Weights of a small audio embedding model: activation relu.
Rows from block 2 of a small audio embedding model, named by matrix and row number. Each number is 200 + 30 x the weight over its row's rms, rounded and kept within 0 to 999. All counts start at 0. After the name is the row's rms in percent of the matrix's.
After each channel's rows are labels from the 100 clips, of 14976, where the channel reaches its highest value: "loudest" is the band of the loudest frequency at the time of the peak; "strongest on" is what is common among them. Only what is clearly more common there than usual is listed. The data: acted Russian speech (Dusha).
# conv: width-5 conv (model.blocks.2.conv.weight, 128x128x5, each kernel summed), inputs 0-127

conv.15,117,190,233,224,215,252,201,183,189,171,144,234,141,157,176,130,215,196,214,189,197,185,173,270,195,232,189,227,228,246,195,167,120,238,141,178,157,246,206,199,168,163,196,188,171,175,220,209,161,230,213,177,194,209,209,195,215,199,202,214,195,203,174,221,201,215,215,223,234,205,240,169,167,202,214,149,179,225,175,195,205,152,203,143,231,190,194,214,197,236,201,217,193,207,150,164,234,184,257,190,255,166,138,234,204,201,251,211,153,172,195,200,281,210,217,185,224,175,211,182,231,179,204,249,205,189,231,204,215
loudest: 250 to 500 Hz
strongest on: emotion: positive

conv.11,101,169,192,224,199,184,196,223,207,207,213,209,208,153,220,244,200,200,239,193,202,186,238,137,191,168,235,222,208,208,173,205,233,192,195,198,175,166,270,176,204,192,214,173,252,196,191,190,243,215,203,256,171,231,240,195,204,172,239,181,183,266,235,183,225,207,207,218,206,223,198,168,122,176,182,179,215,199,182,215,205,173,178,235,134,190,199,197,170,242,181,247,170,208,198,186,126,143,201,164,174,251,237,174,140,135,210,246,204,182,235,235,206,211,172,195,214,156,183,244,258,236,247,209,221,212,188,158,180
loudest: 250 to 500 Hz; 500 to 1000 Hz
strongest on: emotion: positive; emotion: angry

conv.14,125,202,129,216,167,192,191,251,246,227,143,162,178,225,196,188,219,220,189,184,164,187,192,235,229,250,174,245,239,192,165,191,157,144,221,223,180,231,207,186,206,175,226,244,282,163,205,171,274,198,198,234,190,144,247,227,230,190,242,197,206,192,226,265,145,204,214,192,228,244,238,231,210,197,226,147,196,206,229,207,196,237,173,215,179,233,173,161,224,158,199,197,230,196,207,177,219,168,217,183,239,180,207,176,191,184,199,168,200,193,236,169,220,195,157,191,169,155,178,214,215,177,185,205,212,211,248,258,195
loudest: 250 to 500 Hz; 4000 to 8000 Hz
strongest on: emotion: positive; emotion: angry

conv.56,088,191,182,180,246,217,138,163,225,146,155,144,207,213,212,200,240,174,255,180,163,197,208,155,161,210,221,136,191,250,193,222,210,158,180,187,228,161,222,219,198,151,184,237,151,196,222,211,183,233,240,197,138,197,190,183,185,208,209,243,178,172,190,164,226,230,202,180,248,213,221,175,229,192,202,157,203,227,172,241,213,163,210,193,244,181,198,206,210,222,202,192,214,174,195,238,187,171,176,193,194,181,216,193,169,159,257,145,187,197,238,214,225,153,169,137,185,175,210,184,147,196,261,173,126,195,170,196,189
loudest: 250 to 500 Hz; 500 to 1000 Hz
strongest on: emotion: positive

conv.78,125,189,226,223,187,236,190,256,252,186,207,158,156,228,195,221,156,187,154,155,154,236,189,234,176,203,183,248,256,232,180,193,165,179,170,255,222,169,137,188,147,189,169,225,193,197,188,181,177,188,161,250,173,122,208,185,224,238,230,203,218,226,179,200,192,218,201,207,253,191,179,182,165,217,226,208,168,190,188,181,174,178,229,226,163,223,237,207,208,203,155,219,183,154,220,214,220,200,214,187,170,165,177,206,167,229,235,182,140,166,221,161,228,172,205,216,176,246,186,170,163,181,207,285,181,234,231,205,187
loudest: 250 to 500 Hz
strongest on: emotion: positive

conv.62,107,198,188,224,119,231,190,222,178,201,194,213,196,202,245,177,218,210,229,228,213,199,176,207,219,190,176,209,168,159,188,205,154,234,244,218,250,244,166,220,185,223,242,178,191,200,219,146,232,151,201,212,220,138,227,215,204,178,136,242,222,190,214,189,179,258,164,171,206,161,208,204,159,248,209,184,173,171,233,159,189,218,151,243,185,213,160,156,226,178,179,214,221,212,186,196,194,117,193,201,169,244,239,215,217,155,186,200,182,153,156,211,169,207,202,185,187,162,195,237,281,217,169,157,179,210,200,162,180
loudest: 4000 to 8000 Hz
strongest on: emotion: angry

conv.91,098,235,179,205,228,172,178,185,244,291,196,179,218,123,209,167,209,250,189,147,231,166,185,241,214,232,182,229,194,153,139,178,162,170,179,158,202,160,209,193,209,186,265,205,212,207,232,205,256,234,173,145,158,173,239,176,194,213,274,195,191,199,205,227,184,149,213,197,172,214,205,234,232,176,210,196,235,207,157,213,201,223,198,131,212,146,188,183,191,192,170,182,170,221,203,196,223,190,184,195,224,171,275,214,199,197,174,242,200,246,166,187,212,196,190,154,215,211,209,185,195,192,189,222,202,189,158,246,207
loudest: 4000 to 8000 Hz
strongest on: emotion: angry

conv.111,111,202,160,216,206,191,179,179,189,234,183,175,208,223,173,211,204,182,175,225,185,153,178,181,193,184,212,244,199,213,202,150,202,196,148,173,200,212,286,201,172,200,212,193,163,245,210,180,224,229,223,211,168,170,197,165,180,192,160,205,186,193,148,159,266,175,188,201,186,221,193,178,232,164,183,112,250,162,128,219,204,235,151,178,172,199,142,172,184,163,148,167,183,171,177,210,176,214,182,206,160,176,183,215,232,171,180,174,238,155,193,228,219,157,197,176,175,259,171,224,207,211,246,251,169,188,231,193,151
loudest: 2000 to 4000 Hz
strongest on: emotion: angry

conv.108,095,188,156,283,185,195,186,199,214,204,227,157,216,131,181,202,196,181,211,239,221,169,175,238,195,197,215,232,179,216,214,165,216,219,196,213,237,222,171,188,180,191,201,205,185,228,180,232,203,228,181,228,194,177,196,256,182,207,193,171,160,238,170,202,226,204,200,251,198,200,250,220,149,193,242,205,158,188,206,216,216,182,198,216,243,181,245,209,133,176,223,201,262,204,168,199,268,233,199,194,122,156,120,195,184,219,209,193,147,186,165,208,229,116,209,228,205,149,174,243,190,226,210,219,171,207,229,187,223
loudest: 500 to 1000 Hz
strongest on: emotion: angry

conv.79,097,248,189,208,166,194,145,225,173,178,180,224,178,185,250,186,210,177,191,162,259,179,182,186,197,201,205,196,228,186,193,192,244,217,267,215,186,187,146,209,186,164,182,164,233,152,210,176,198,204,180,201,203,213,188,192,230,251,188,172,182,202,164,211,143,191,197,184,211,208,212,249,248,231,163,227,228,263,211,233,174,229,200,172,242,257,162,233,186,171,219,209,228,137,202,255,199,217,195,205,188,176,178,139,153,211,212,213,173,259,238,174,196,250,160,172,185,170,186,236,164,206,175,227,285,239,213,196,200
loudest: 500 to 1000 Hz
strongest on: emotion: angry; emotion: positive

conv.99,092,203,217,258,225,201,246,202,233,165,224,170,209,179,182,209,208,249,223,266,177,167,183,204,205,197,214,227,172,210,195,178,182,191,141,156,177,213,212,213,244,255,174,172,264,189,190,191,228,192,199,171,134,182,179,179,139,228,274,208,149,173,180,205,151,255,175,218,155,193,203,216,260,141,183,198,183,241,212,191,250,196,160,219,157,216,163,178,195,178,162,187,230,204,159,167,211,183,251,182,210,177,208,237,241,205,178,218,195,206,227,223,192,207,192,203,226,242,192,153,175,216,194,128,203,198,212,215,225
loudest: 4000 to 8000 Hz
strongest on: emotion: angry

conv.6,077,159,224,179,203,157,230,185,217,192,232,226,165,166,202,223,198,212,250,194,224,184,243,235,179,238,225,249,248,183,246,184,201,194,184,194,221,212,216,182,197,224,155,258,150,233,153,221,208,168,148,223,157,199,188,176,191,160,214,204,188,189,229,210,184,232,183,206,196,271,208,215,239,218,195,196,169,175,187,214,191,218,276,216,209,228,160,191,171,218,214,166,210,191,187,250,297,221,188,204,218,168,181,210,204,178,207,173,235,177,207,199,189,185,285,207,267,141,227,176,181,157,139,221,199,204,191,196,232
loudest: 500 to 1000 Hz
strongest on: emotion: angry

conv.40,096,196,220,213,221,160,211,222,203,248,200,223,226,153,178,158,200,166,203,195,219,220,176,238,197,215,185,181,222,195,179,270,304,188,181,211,208,193,180,210,217,198,186,204,194,165,208,194,190,255,222,188,227,211,176,139,129,173,174,198,186,208,171,216,207,178,209,205,183,209,246,132,149,206,228,235,218,167,227,175,180,177,206,199,185,208,184,214,222,180,168,212,189,226,124,118,205,159,197,187,205,146,167,168,207,195,176,190,163,161,216,217,283,235,201,194,181,260,201,201,178,230,242,199,175,207,221,149,215
loudest: 4000 to 8000 Hz
strongest on: emotion: angry