config.yaml
arch: "crnn"
activation: "relu"
lr: 0.0062
orthogonalizer: "newton_schulz_5"
adamw_lr_other_params: 0.003
epochs: 6.1
final_lr_fraction: 0.1
Rows from block 2 of a small audio embedding model, named by matrix and row number. Each number is 500 + 50 x the weight over its row's rms, rounded and kept within 0 to 999. All counts start at 0. Numbers have three digits each.
After each channel's rows are labels from the 100 clips, of 14976, where the channel reaches its highest value: "responds to" is what is common among them; "loudest" is the band of the loudest frequency at the time of the peak. Only what is clearly more common there than usual is listed. The data: acted Russian speech (Dusha).
# conv: width-5 conv (model.blocks.2.conv.weight, 128x128x5, each kernel summed), inputs 0-127

conv.35:577412555461502505586585499531613536434522524472517578505486492529477440438472489591512564497418496467518415558530535572457584485492459574488439481564549503428515464488423417400480438557523454589508571586517573533486468472480479567527532567482463505530496457483487460553549514418519504474454542491573487594508452511487535455402485468516520429444562447451642493533521464486502563553519
responds to: emotion: angry
loudest: 500 to 1000 Hz

conv.8:469490454512515484570539521477518525546527417474400521522557458502551601509418540488448515582579477572517423485515562389483592485441488565498455489437467561552502556406454479471474436582511566546536482518567463482473606450548498457579420528560390399472558511501542455469496524518477529467526518499535487441428484520523528599474474493575557486552551564471528528503484557603507495608460
responds to: emotion: angry
loudest: 500 to 1000 Hz

conv.93:580591598499445374479420427510558459431457494465513441453552507437558519493474480482459534498447525570444451496535520550579478434546497555514535513536434440515574461560567440439520507524521556488531529456505542573550560422441600494482512400504516468440520462491467477519483442412483385561514497545425494564522504493426466489506438503507482462534522567494573517495472446481449390367472
responds to: emotion: angry
loudest: 500 to 1000 Hz

conv.92:358482419439498460482418603483445510534529465573400521523448509569455564483508450544559568440580531471527456525500553480461526478417432510458436508514538541500506523491479479502473483481439611482532466561573490476376445444425486475497512555435468511493476495445450421477473475537448471534552483491507460413511470478462646523568505519563520468491418526448627523542475455439526563522556
responds to: emotion: angry
loudest: 500 to 1000 Hz

conv.57:562468623555443494524572460548553440438495516443468511548531535435569519469503536577510477536501512438486503456490569588492482556502377557445523475580556567522507502489569543389600478519501501610533485534525552477486527518534426514589488486482452538457496491505586451474558512511415436533481511486512556525484549570462563462496535467489610506638447383468583539482434481552466503477472
responds to: emotion: angry; emotion: positive
loudest: 500 to 1000 Hz

conv.117:524433450477451526426503497412609589520519591578456504445455484567438467549512474443500471481546534474477447510422524522471583563460469460646517507541511572493402521525514469501492541562496485519445609421479508474522450617532394550561549531516527528491522422465449609542520464465521520543499626444463550548486461533460518491412493519502533570448530520486489441540461486426532567476490
responds to: emotion: angry
loudest: 500 to 1000 Hz

conv.20:511493418481544512471485522505487584422462488440521484509433461472441502510519487539571536532564516585520435579521491530409433502457401474505513501463488535601510630535447445547488475496515488478481484556550491496553508399387593481562523547518436542415540596483403484463515505589509531473539462526501520560536479574617449432559496446503474534440470658489482488454561533525548544491476
responds to: emotion: positive; emotion: angry
loudest: 500 to 1000 Hz

conv.103:498523554549481526446490488628495474450483528529551432558552588507499470571561500566464550567471520418552563493474443476481503504505500460495611588471605637541479609483483489512479568520528455564557531532472408472513514405543389519478569511558501614499492470478544450466447569581462527563522415499428403519524522532534483501540590532444521535510510486523524470534421516543529557494475
responds to: emotion: positive; emotion: angry
loudest: 500 to 1000 Hz

conv.100:413535542461517523471546489477391505553506444565447549492531447469519419475632508507393472467364465455531399566512503487492473570544568450513524519378485420418495513517552604513496546521514412439508517507540456483521474461444472603505459632493488501510435478442526570466505574523492535502552518446494505455474571483495445532512521438520454537451528599524606463534517512527536536526538
responds to: emotion: angry
loudest: 500 to 1000 Hz

conv.89:400593420480543511520486487545540367424421489519522465472478457579436489541409451527547487570378503617537521410498520491457489524503473521455582571485606535546475582570493533506560536489460421564497483514472418527458564442496463584548511484484458487475479577507442515509471514490582492483457580485501513501469470567524525492544616403555507440521516484536423532539498590495512536447509
responds to: emotion: positive; emotion: angry
loudest: 500 to 1000 Hz

conv.0:562467527523569443559532495533420485562471645523441478522428465421544481540462595580563568429491576517456469587521520501558478540493482483448436555550421387427534475548537502483498549462487412454594508537520566454423461467445436554515519490468492566499519453460538496453508509482516470610524526515492472522508505472565458473429517504522530525593466487524481500482475626357488480505420
responds to: emotion: positive
loudest: 500 to 1000 Hz

conv.58:586450436507477454530562633486508459471467527463535512457600460566522618534443475482476477496452419578537489568506514434474529622546443446544519518477542565446456657556524527527467490485559556471471474548461476532542516515484566496537562511552470465465542375488477495477494622503538484484507559506531529489496462465537527450619450493480473514534459629484551553483565524442560504466543
responds to: emotion: angry
loudest: 500 to 1000 Hz

conv.27:463579460609390491542497589416449504570531487509476525510436537517463599498435489529549565536619517483508495564513477478491521489484465507502392537384430487504448515509511530438545447475387547565437501575434463441465450498521527451449561568430495502454461534460592440490447435493534427474504444517507461468561529468469566460424518471473499448584500610429511461482538499474442587529485
responds to: emotion: angry
loudest: 4000 to 8000 Hz

conv.60:477535495424517425525541557555501411410540542524470506550593507525498538540484522605519548523489463480547436485399566415479470446510489506459505563435565530497495596479554550510499506533511476518555484562510470551469607512409431496538560528479510480498550525528389404488430578488573515547516611496569429507579521591575505497521551460487445420553530437488402489544474556480525541449583
responds to: emotion: positive
loudest: 500 to 1000 Hz

conv.86:482542605550433500524560518456501491524606432521460448462547553530488514503440510590482502421402496459490443500483548615520436550424542496530498471482458468517565465553408503522476513462567565507437556534524496479564549507562536468401494525486459558437592550520496410494500569531550481553551497511419495488489494431549460348541451500425476499494502458387514469516451401441475447477589
responds to: emotion: positive; emotion: angry
loudest: 500 to 1000 Hz

conv.2:411493469585576525514452552574508448491501496499478547526582512559572444492458516550499524542432426412539494420544453395525521473473497487447493534546502454439536495579532460453553543506555523466474499541580553457529529463464467469564578588463540566488401454533444467466517506544490412536555526496616461403512537501526508507569612555479402470420533489495490493572611546481483464396493
responds to: emotion: positive; emotion: angry
loudest: 500 to 1000 Hz

conv.83:537507507383512581442436490494602479560507613448528491542511546463417454429439517471492477442496514515549596494476678517497574420544603532439530504593562541440517576491487458530415540460481529407437527484531509463524567382466500500467468428516423523489541568571471523401493473527526498492495493497525554493467495562547530511556487437483546486551471441464459491528491450511553438509459
responds to: emotion: angry; emotion: positive
loudest: 500 to 1000 Hz

conv.34:458477471502454463496531427500477567420510398551526517498474553567562497486392416496522501498520562559520607526430480434569494447418500475515505495441433548487492521385471435490532509436578423516496493479570427487491517471480493382618479543444462523562457534468433402445522509586457471541454542505512499493489465480511560532478540589595571485382596492515583488463486445472535520515468
responds to: emotion: angry
loudest: 500 to 1000 Hz

conv.16:367511484524592486504433477455478485406533592548406513583499556568586483512482566525475596546476442456507485566519515564511500538561548515463455600489505527426511535569446567588468429515470540528550443591521516488545537486416500541563600506486586483541422514436431484473559436486444487478524454445565523516545486509487509421398559503497510425505496443401455528486469508525492492453568
responds to: emotion: positive; emotion: angry
loudest: 500 to 1000 Hz

conv.116:515478551458499412517468534516417498440442495365511483395514446464515495442502532460481564462458500511480470502441480445500471535536471578512661509453580495443563476477502520474569409497509548517492460489526477473423412455406522513445527494493508389488448374397516483553513571450557485543492480500528532529487513502426536504491537495542465438535472690541500424447481547448478485498513
responds to: emotion: angry
loudest: 500 to 1000 Hz; 4000 to 8000 Hz

conv.13:431503511339525573450500451662588531487533558500431434543520459472515569419482529499468567429516528454518531517489513513515498491470609528465486449557539520487493501439517478492460506428445594446534557473580454552548495433459479500534486558530421436544595559469550491526481529387544523482509531467501460464481465596486529568532526480469510516590527433458530510590522418454511580471433
responds to: emotion: angry; emotion: positive
loudest: 500 to 1000 Hz

conv.44:433440521519490454484565467475544489496614505533396526500422538506396527570572535470479567499455540497502489432567520469465513479488616494538453465441464466461409518543523486587492650505487421527332459593455477496442478521489471496490553504515487517397482468519481609577537440450451507452549471484525525488434512430546470501491540477486551630498551488503475451483520470503515544473578
responds to: emotion: angry
loudest: 500 to 1000 Hz

conv.106:505536532545498526422408540453494471577510490479535565450489599565460495432590525563536465520539559420490475477607476615586499523537517503547485521556535462458529439478454505557459353541526531509385475520476527482501497545540493555545521434502544489591493473434426539517576398520414500485531459520591456495601414454535529478444599515439509529476548447450471536504521540442456550506508
responds to: emotion: angry
loudest: 500 to 1000 Hz

conv.7:472464517502435345509504550488493583453506530498568400454552481508508562581542447434487508505569489501576472577470513510485579525530459564538523449545474516453503538515510426504485532489554582535509476547473514461456453372455489445570589533413538617538484454518510522449502479555473402557549454486489478490506448495572474533466516513461510525396472697458486527524577497478443505469489
responds to: emotion: angry
loudest: 500 to 1000 Hz

conv.46:496406424344503514499539512523408505460471502495536486587503507549493511480542435511500576354500451466479507497430497484487553458578537492492694527480429390572553498504407565431404425422546562501478556485500496504547444527447547528536483455508430482505453487501513446491464477432457498465496536493478447470374530484432430471540507477487459429444500512478508499520538469465477498463527
responds to: emotion: angry
loudest: 500 to 1000 Hz; 4000 to 8000 Hz

conv.53:600448478481548490557512519492522470515487546501551524456588482481572579529478424575465477496523523453542460559504537448580565550560519611458625503462524404369521492535607559501445461547513441494506535585544503522543524523403497470525494507518509393520481446565529511505415459429484506514402535535418493525504578537515470471459472504564506477502542633551575551460466463502482536571446
responds to: emotion: angry
loudest: 500 to 1000 Hz

conv.10:472523438516443419470472580453510413480480458460506570463540404513439597619417464469552529462457543500428516467446476488495514546476508439472488461466387450436506506414583473562548496528439540486574476458487501479471500516476546523435519453438491421462478486496559462535562399499527544440509460400485434524544437451545520509471577502501437449529575549425600490461523579584426532571456
responds to: emotion: angry
loudest: 4000 to 8000 Hz

conv.126:485442537555611450502468531487452621472486504568533478460534566529525474488483399488548522499441463544492485557473508494660446516500535473619558438400431574516430545595574517497450556457483543461483476467478457530408511505441511454534412538551498482490535408581503553580514508457468487480530591444457543437493473537424450436499496513517384449515522561515547520538440534507534527504557
responds to: emotion: angry
loudest: 500 to 1000 Hz

conv.121:414665476499460538594506403424560556502492516409496509396491456489448489511546493501563472412453568518540506493506543558534509379491512471497458444472514526497457454379508541439543499500466499485451615535541532403502502563490508456436494507442518496531549477552469506512535460527502493525546512524377463439496450538632540431445497512498467516534496629532498473505565502406515540460520
responds to: emotion: angry
loudest: 500 to 1000 Hz

conv.50:454475489557510525487556425516495504483554568534471467492346441518557489454537465487485566488404515517508454477500530559419459401418477434516473601517537491516481561369509487502531452485464481502461435506442471536563498483589524490435494522514439631493464477472602424424501423467517471518422470500478550420550503571543479498455568490413503484604537495503418453456454498452524540408437
responds to: emotion: angry
loudest: 500 to 1000 Hz

conv.87:467497484500521558441491527442615539503521615433551497466463543488438449522546466454498488499410474469466501445566515569494455564448436493502487535609452443541447483436574395544508553449398412483534551628450555463546505537475502435517480474471506624435563483454493548513537479509512475530434513467501542557600475520598487574537480483559581520496453523569566496506536406509530501447445
responds to: emotion: angry
loudest: 500 to 1000 Hz

conv.123:441516478509605530560528521474474479532529540390536428503488460473537506470496513569489613428384442496467507544493506488436540444494607465471496514453488508508541453565477554492412429575475464508532403550537516563511480430445438466510574468467449474503448498532553460429455464421454486486540545448486460526543500611524542532523512444581401530452417542435386553439505587518454582471545
responds to: emotion: positive
loudest: 4000 to 8000 Hz

conv.55:490473441467546457530537527534569419615518416524520473476575556471475437547569486453488450570511514505428397398548540388512576502408486487473469507571467531472575512450532590447534462477525526539510438465511523431481470580511474500604446487556498504386550436445513514484520434580567540447559462583514436492434463523422502567462530590532561487472441491507560472544472519529449510449452
responds to: emotion: angry
loudest: 500 to 1000 Hz

conv.31:494469495524528556538457443488504461423533461503449540467465516562548470461496589465449489429533525457499526456616457410570404404539552490462448472474480571426552466532497529549471494469501456491492521484545433509460477448437487482592448552463485405541546517516423393502500496427488451486493497440545500418494472485467413553564412579556464425433474446464457593450557568409392432485475
responds to: emotion: angry
loudest: 500 to 1000 Hz

conv.23:559638442496427509470541458542477532490424507486521434461590517510486558575580510393584513499491502401539407500476538490554457514484494462568472506516454496525535529463469449606596589537504577586507535547570480492468539464579506465437489530424569528522474452491559534595536551468552488532545528529417453506430532494465529361480468529502550573536535571517487540522534524453475589497552
responds to: emotion: angry
loudest: 500 to 1000 Hz

conv.5:420461484473519466541503521428436548513434454499470456510500467488462465474464415575549429457581444544569558460437544567581494526470487392560518492557523560494484482525487505442472541466480463522354489582413558520411527458453421505564494510477595535455436503493506460504492481451424428386500456567487588482498526422513526482520569494520456547487529495514563520503384469402522391454513
responds to: emotion: positive; emotion: angry
loudest: 500 to 1000 Hz

conv.3:514519468374447558429629534445533526496456518545503408547479410424447638523507410462460490548430541463507507458517470576480573519485498497487515539517507504531572483500436561527552467508514386565480509562459538510501483491541447463450504439450444562528410454486581522483477451434527506495477477441504486504476467494579491444506628498501471548546481534552386520453461421478512570610448
responds to: emotion: angry
loudest: 500 to 1000 Hz

conv.54:576428552476449602458466452408491597552526505493511449500470427526480499501581504523518524450496420548501542600597531547541506581465512445486505403569464549627567549445475422519479533456447540559453479476415501485434514576531458500533504397539478557441512509453514562493595490519489497438510442483476526573491375524518511482423477483501470462558530498451450541535411428577547457510539
responds to: emotion: angry
loudest: 500 to 1000 Hz

conv.85:459454489485569425555433408461550514496512582513484451449501424418539492471632553570556463497536484536516530485527506557475521522539382498485480525504488475541600494569527527538575482481563499493466447607544591444431545452438488570539520465488557531444475484505489481469463488478464463486549516488522552604543431520513659526444559526451474460534480443393476602465531502603514496475568
responds to: emotion: positive; emotion: angry
loudest: 500 to 1000 Hz

conv.69:476440462457489511493460424444545473597502661563540483488447517522422469522481460496479466513522444599451513583505565508475561497514570548449517424536577443461426513509478541539510521578430530407515506489588494557579494445410564507526509565631465538493505460469347434415530475442534582464488507491525500520473452573547470534555419483473523488460434491521496492449443522569510521497500
responds to: emotion: angry
loudest: 500 to 1000 Hz

conv.71:581389600479455447433452525514448381470510655513567499477502461449549534516471609471450531467572496399546490461484493473506514467502505452532604513507442515427493535430411436481450540516526482538476470441446426477477513498467483451435489450464527498509505433478482465471523573469476505554550556546489510563459540626562557493508478389505472530462419478508543490615551542451499431461501
responds to: emotion: angry; emotion: positive
loudest: 500 to 1000 Hz

conv.113:426573559510436551512492501387524474499483424491475505566534521581547494530495572470531515544465480463512443469610458598532516510477513497460541618502477464498563467543454485534522556450521571480420464473447384442406512589533478521509578480514556498496529607475464555610502500509483497505427422505446426552515501523497628532413519491461517508502512571531543539454535397566529435566563
responds to: emotion: positive
loudest: 500 to 1000 Hz

conv.45:491550475503362479348481430483441490522510506593516463553541468519434545446471463486461550556610468486446484629506435477527462444551490455529504545539479462592586601449448553511441503532495456488506488471403506514531490446483457475509444473506555351529512487511446538464477392460481438463464563401535499470424578464465535502519494514520518499512559439441455467415503546507480545466499
responds to: emotion: angry
loudest: 4000 to 8000 Hz; 500 to 1000 Hz

conv.24:551525534523475518526550498426470501411518478536501441411466466439529474487524505608491508493581464488492474578547524498500482570548448496624525506445411442362587456525528470635461479462551507444437550557486494441491443538487533456496527523559552538512487360519528495506450447556496405477502465504464512477526418455444445480459436544494454575530436460531545596450450397485533478438448
responds to: emotion: angry
loudest: 500 to 1000 Hz

conv.68:487591470529494525486420577505503437620477569427460421613509593481496491506465548499475510552375421480524526510427567498506470504483503518484472505480551537563490544501473472468549504450377438462520417523526486489576512500499465532455545542555543599495501550476339543547449532405557568544474442534528478467425584511508533509496517449516463501605546573486473508515565519482557561476576
responds to: emotion: positive; emotion: angry
loudest: 500 to 1000 Hz

conv.65:449410414532495483532468485478507525456470431490430508532447526464498490519471463468461491550508518537499510510513572586521469444535438463441403464520449516491498436503375396544494541432436454455508561480526600388562540397534562484434480527487582588527514485507496559422463550543429516500450596386477566550501503512548496499448453493514537516538560441560469519492537481530556501333536
responds to: emotion: angry
loudest: 500 to 1000 Hz

conv.43:407526512406519425513550484541470377553501510442468484436495548479526476480554620476395453492397506408500441407428482504494468414596493547513525523513573541567517497459455437489493458442567509528549547480432426583468473435509503526466502513495505387515458550392547558471541488498483513536473524530505491486490501463449567572448497470529486526570440364457402505561550464466468528492508
responds to: emotion: angry
loudest: 500 to 1000 Hz

conv.114:444489492534553517510492507482413520486599570500502580468506482577622543474488448395460595545549471554567489575492480465601458501448498489481511407486459576421511541475536447458522449494492570537463481483451424460534455488424598505655469584480447450511514495429534368541507498485521501586480554443533523471468404522472525483441525525518545415490564547509554522519434503555483527462508
responds to: emotion: angry
loudest: 500 to 1000 Hz

conv.19:578503410498510526450579534516571578504602578502455472516472545465453503498516441475486408562376471464465581411458530499451485523441488584516357478497479509483480580470535392498500543499479401529512555516486538466463505438509440453464508509491449573456564512506487432474497527452548512487425515501467528542593582528486555546448450461539569457477469538654480478542565450591501503510473
responds to: emotion: positive
loudest: 500 to 1000 Hz

conv.112:483406427522488524615426510508490432418569490509487507512441576585493525396485526527456495627497545437470465424534532538576485446480444551436452478503428523573489521452450478451470433521385549493449481504449584579478510522530478507594493486446503504508573449559450504560592511605451479492453458440469522477460453439474466530561484472522514409424502434523511544524586516437448512551444
responds to: emotion: angry
loudest: 500 to 1000 Hz