{"model": "audio embedding model", "dataset": "acted Russian speech (Dusha)", "train_examples": 26041, "input": "waveform_16khz", "targets": ["emotion"], "num_classes": 4, "embedding_dim": 64, "arch": "crnn", "norm": "batchnorm", "activation": "relu", "depths": [1, 2, 1], "kernel_size": 5, "wave_channels": 96, "wave_strides": [5, 4, 4, 2], "widths": [128, 128, 128], "rnn_width": 192, "rnn": "lstm", "bidirectional": true, "rnn_residual": true, "rnn_layers": 5, "am_softmax_margin": 0.3, "am_softmax_scale": 16, "optimizer": "muon", "muon_scale": "match_rms_adamw", "lr": 0.0062, "momentum": 0.9, "nesterov": true, "orthogonalizer": "newton_schulz_5", "adamw_lr_other_params": 0.003, "grad_clip": 1.0, "cautious_weight_decay": true, "steps": 2500, "batch_size": 64, "epochs": 6.1, "lr_schedule": "cosine", "final_lr_fraction": 0.1, "warmup_steps": 250, "weight_decay": 0.1, "adamw_weight_decay_other_params": 0}
Rows from block 2 of a small audio embedding model, named by matrix and row number. Each number is 200 + 20 x the weight over its row's rms, rounded and kept within 0 to 999. All counts start at 0.
After each channel's rows are labels from the 100 clips, of 14976, where the channel reaches its highest value: "loudest" is the band of the loudest frequency at the time of the peak. Only what is clearly more common there than usual is listed. The data: acted Russian speech (Dusha).
# conv: width-5 conv (model.blocks.2.conv.weight, 128x128x5, each kernel summed), inputs 0-127

conv.127,224,233,213,184,204,187,156,173,214,204,170,195,147,204,193,193,189,185,200,200,184,188,221,205,209,177,205,188,188,173,197,205,185,194,217,229,195,237,223,217,154,174,219,198,185,194,174,197,196,182,212,206,195,154,258,184,192,169,194,213,237,196,192,214,209,227,202,200,220,240,238,179,219,174,172,178,208,205,236,191,199,210,179,192,201,218,197,177,205,181,191,216,183,194,208,208,198,206,175,207,217,223,247,204,179,245,195,164,201,200,201,202,212,184,222,197,215,191,214,204,175,199,182,199,224,201,170,191
loudest: 250 to 500 Hz

conv.81,188,191,189,216,205,232,209,221,177,201,205,217,178,215,167,204,201,212,209,194,214,211,181,182,196,187,195,211,175,194,169,181,215,195,180,215,208,180,183,229,221,205,212,216,223,146,208,214,196,200,208,176,259,204,158,243,196,204,176,179,184,182,204,182,184,197,230,192,178,207,196,204,146,220,194,212,204,188,194,244,184,172,220,216,195,202,188,206,256,215,211,204,192,176,180,216,206,206,224,153,188,198,202,230,200,184,238,182,182,182,181,213,195,199,225,226,187,190,214,209,221,200,197,160,224,216,188,199
loudest: 500 to 1000 Hz

conv.107,180,196,189,185,215,206,175,190,195,233,216,195,165,203,193,217,189,187,177,216,192,222,192,197,184,215,166,192,240,200,216,199,178,196,188,248,194,223,219,191,193,175,218,188,176,202,185,145,192,184,207,205,184,197,186,194,183,184,189,240,188,197,219,184,185,212,184,199,203,224,204,220,190,187,227,155,186,192,148,184,211,216,209,220,157,195,179,195,195,208,197,186,258,236,199,199,185,168,194,206,221,188,197,212,169,231,210,207,189,179,231,181,192,180,165,196,181,182,159,170,209,211,177,188,183,208,214,199
loudest: 500 to 1000 Hz

conv.74,189,217,208,203,223,225,171,181,237,195,212,207,192,203,202,177,215,173,200,178,189,203,176,186,166,213,215,192,171,191,148,140,195,246,173,205,175,214,200,228,201,202,202,186,212,225,194,197,175,211,167,209,227,221,211,185,182,210,212,222,172,197,210,161,207,198,222,177,229,213,232,212,177,164,199,208,196,205,219,200,208,175,176,210,223,200,221,178,160,170,203,183,177,176,211,168,186,174,197,198,178,190,201,198,199,177,193,167,209,189,179,181,191,207,203,171,242,206,216,187,182,192,210,218,201,189,181,182
loudest: 1000 to 2000 Hz

conv.73,251,181,220,168,232,157,161,206,198,200,208,188,183,195,174,221,211,190,204,169,211,222,216,166,190,214,248,230,192,224,185,210,190,182,174,224,223,184,203,167,228,189,201,202,187,197,211,193,220,171,209,200,170,214,196,203,208,197,189,172,191,196,199,170,222,230,188,226,198,203,202,187,189,172,224,218,221,200,201,239,207,192,154,211,186,231,222,155,179,186,183,204,196,218,193,210,215,229,199,183,190,200,176,180,176,177,209,200,205,198,209,208,196,186,192,202,163,174,178,220,171,167,183,185,201,181,215,214
loudest: 500 to 1000 Hz

conv.47,213,190,210,216,176,207,221,206,195,222,197,183,206,203,138,215,205,204,236,205,203,212,145,168,205,229,211,163,196,204,176,181,189,193,231,181,194,220,226,223,185,219,162,231,177,209,157,247,184,208,211,173,197,210,179,220,190,211,201,192,191,205,218,189,194,191,139,192,174,194,182,180,201,189,185,204,237,208,216,181,192,199,208,201,192,208,187,213,219,203,250,205,197,205,218,180,205,195,195,192,248,233,196,220,209,192,226,218,212,221,198,212,217,196,170,198,204,207,206,215,192,200,180,212,221,194,180,235
loudest: 500 to 1000 Hz

conv.63,179,223,179,184,206,250,195,182,190,162,174,221,207,189,182,202,189,167,204,191,187,171,181,189,180,195,179,192,203,190,197,146,210,232,192,234,203,216,221,207,179,176,237,193,190,188,199,212,206,198,159,190,193,208,208,193,202,199,218,202,203,227,186,153,176,174,204,185,206,203,191,216,206,138,184,185,195,205,224,201,213,212,200,200,214,184,204,165,193,191,202,205,180,209,238,206,213,211,204,205,210,241,220,200,197,231,193,215,217,200,223,170,208,201,206,193,211,212,214,220,150,205,187,244,228,160,227,210
loudest: 4000 to 8000 Hz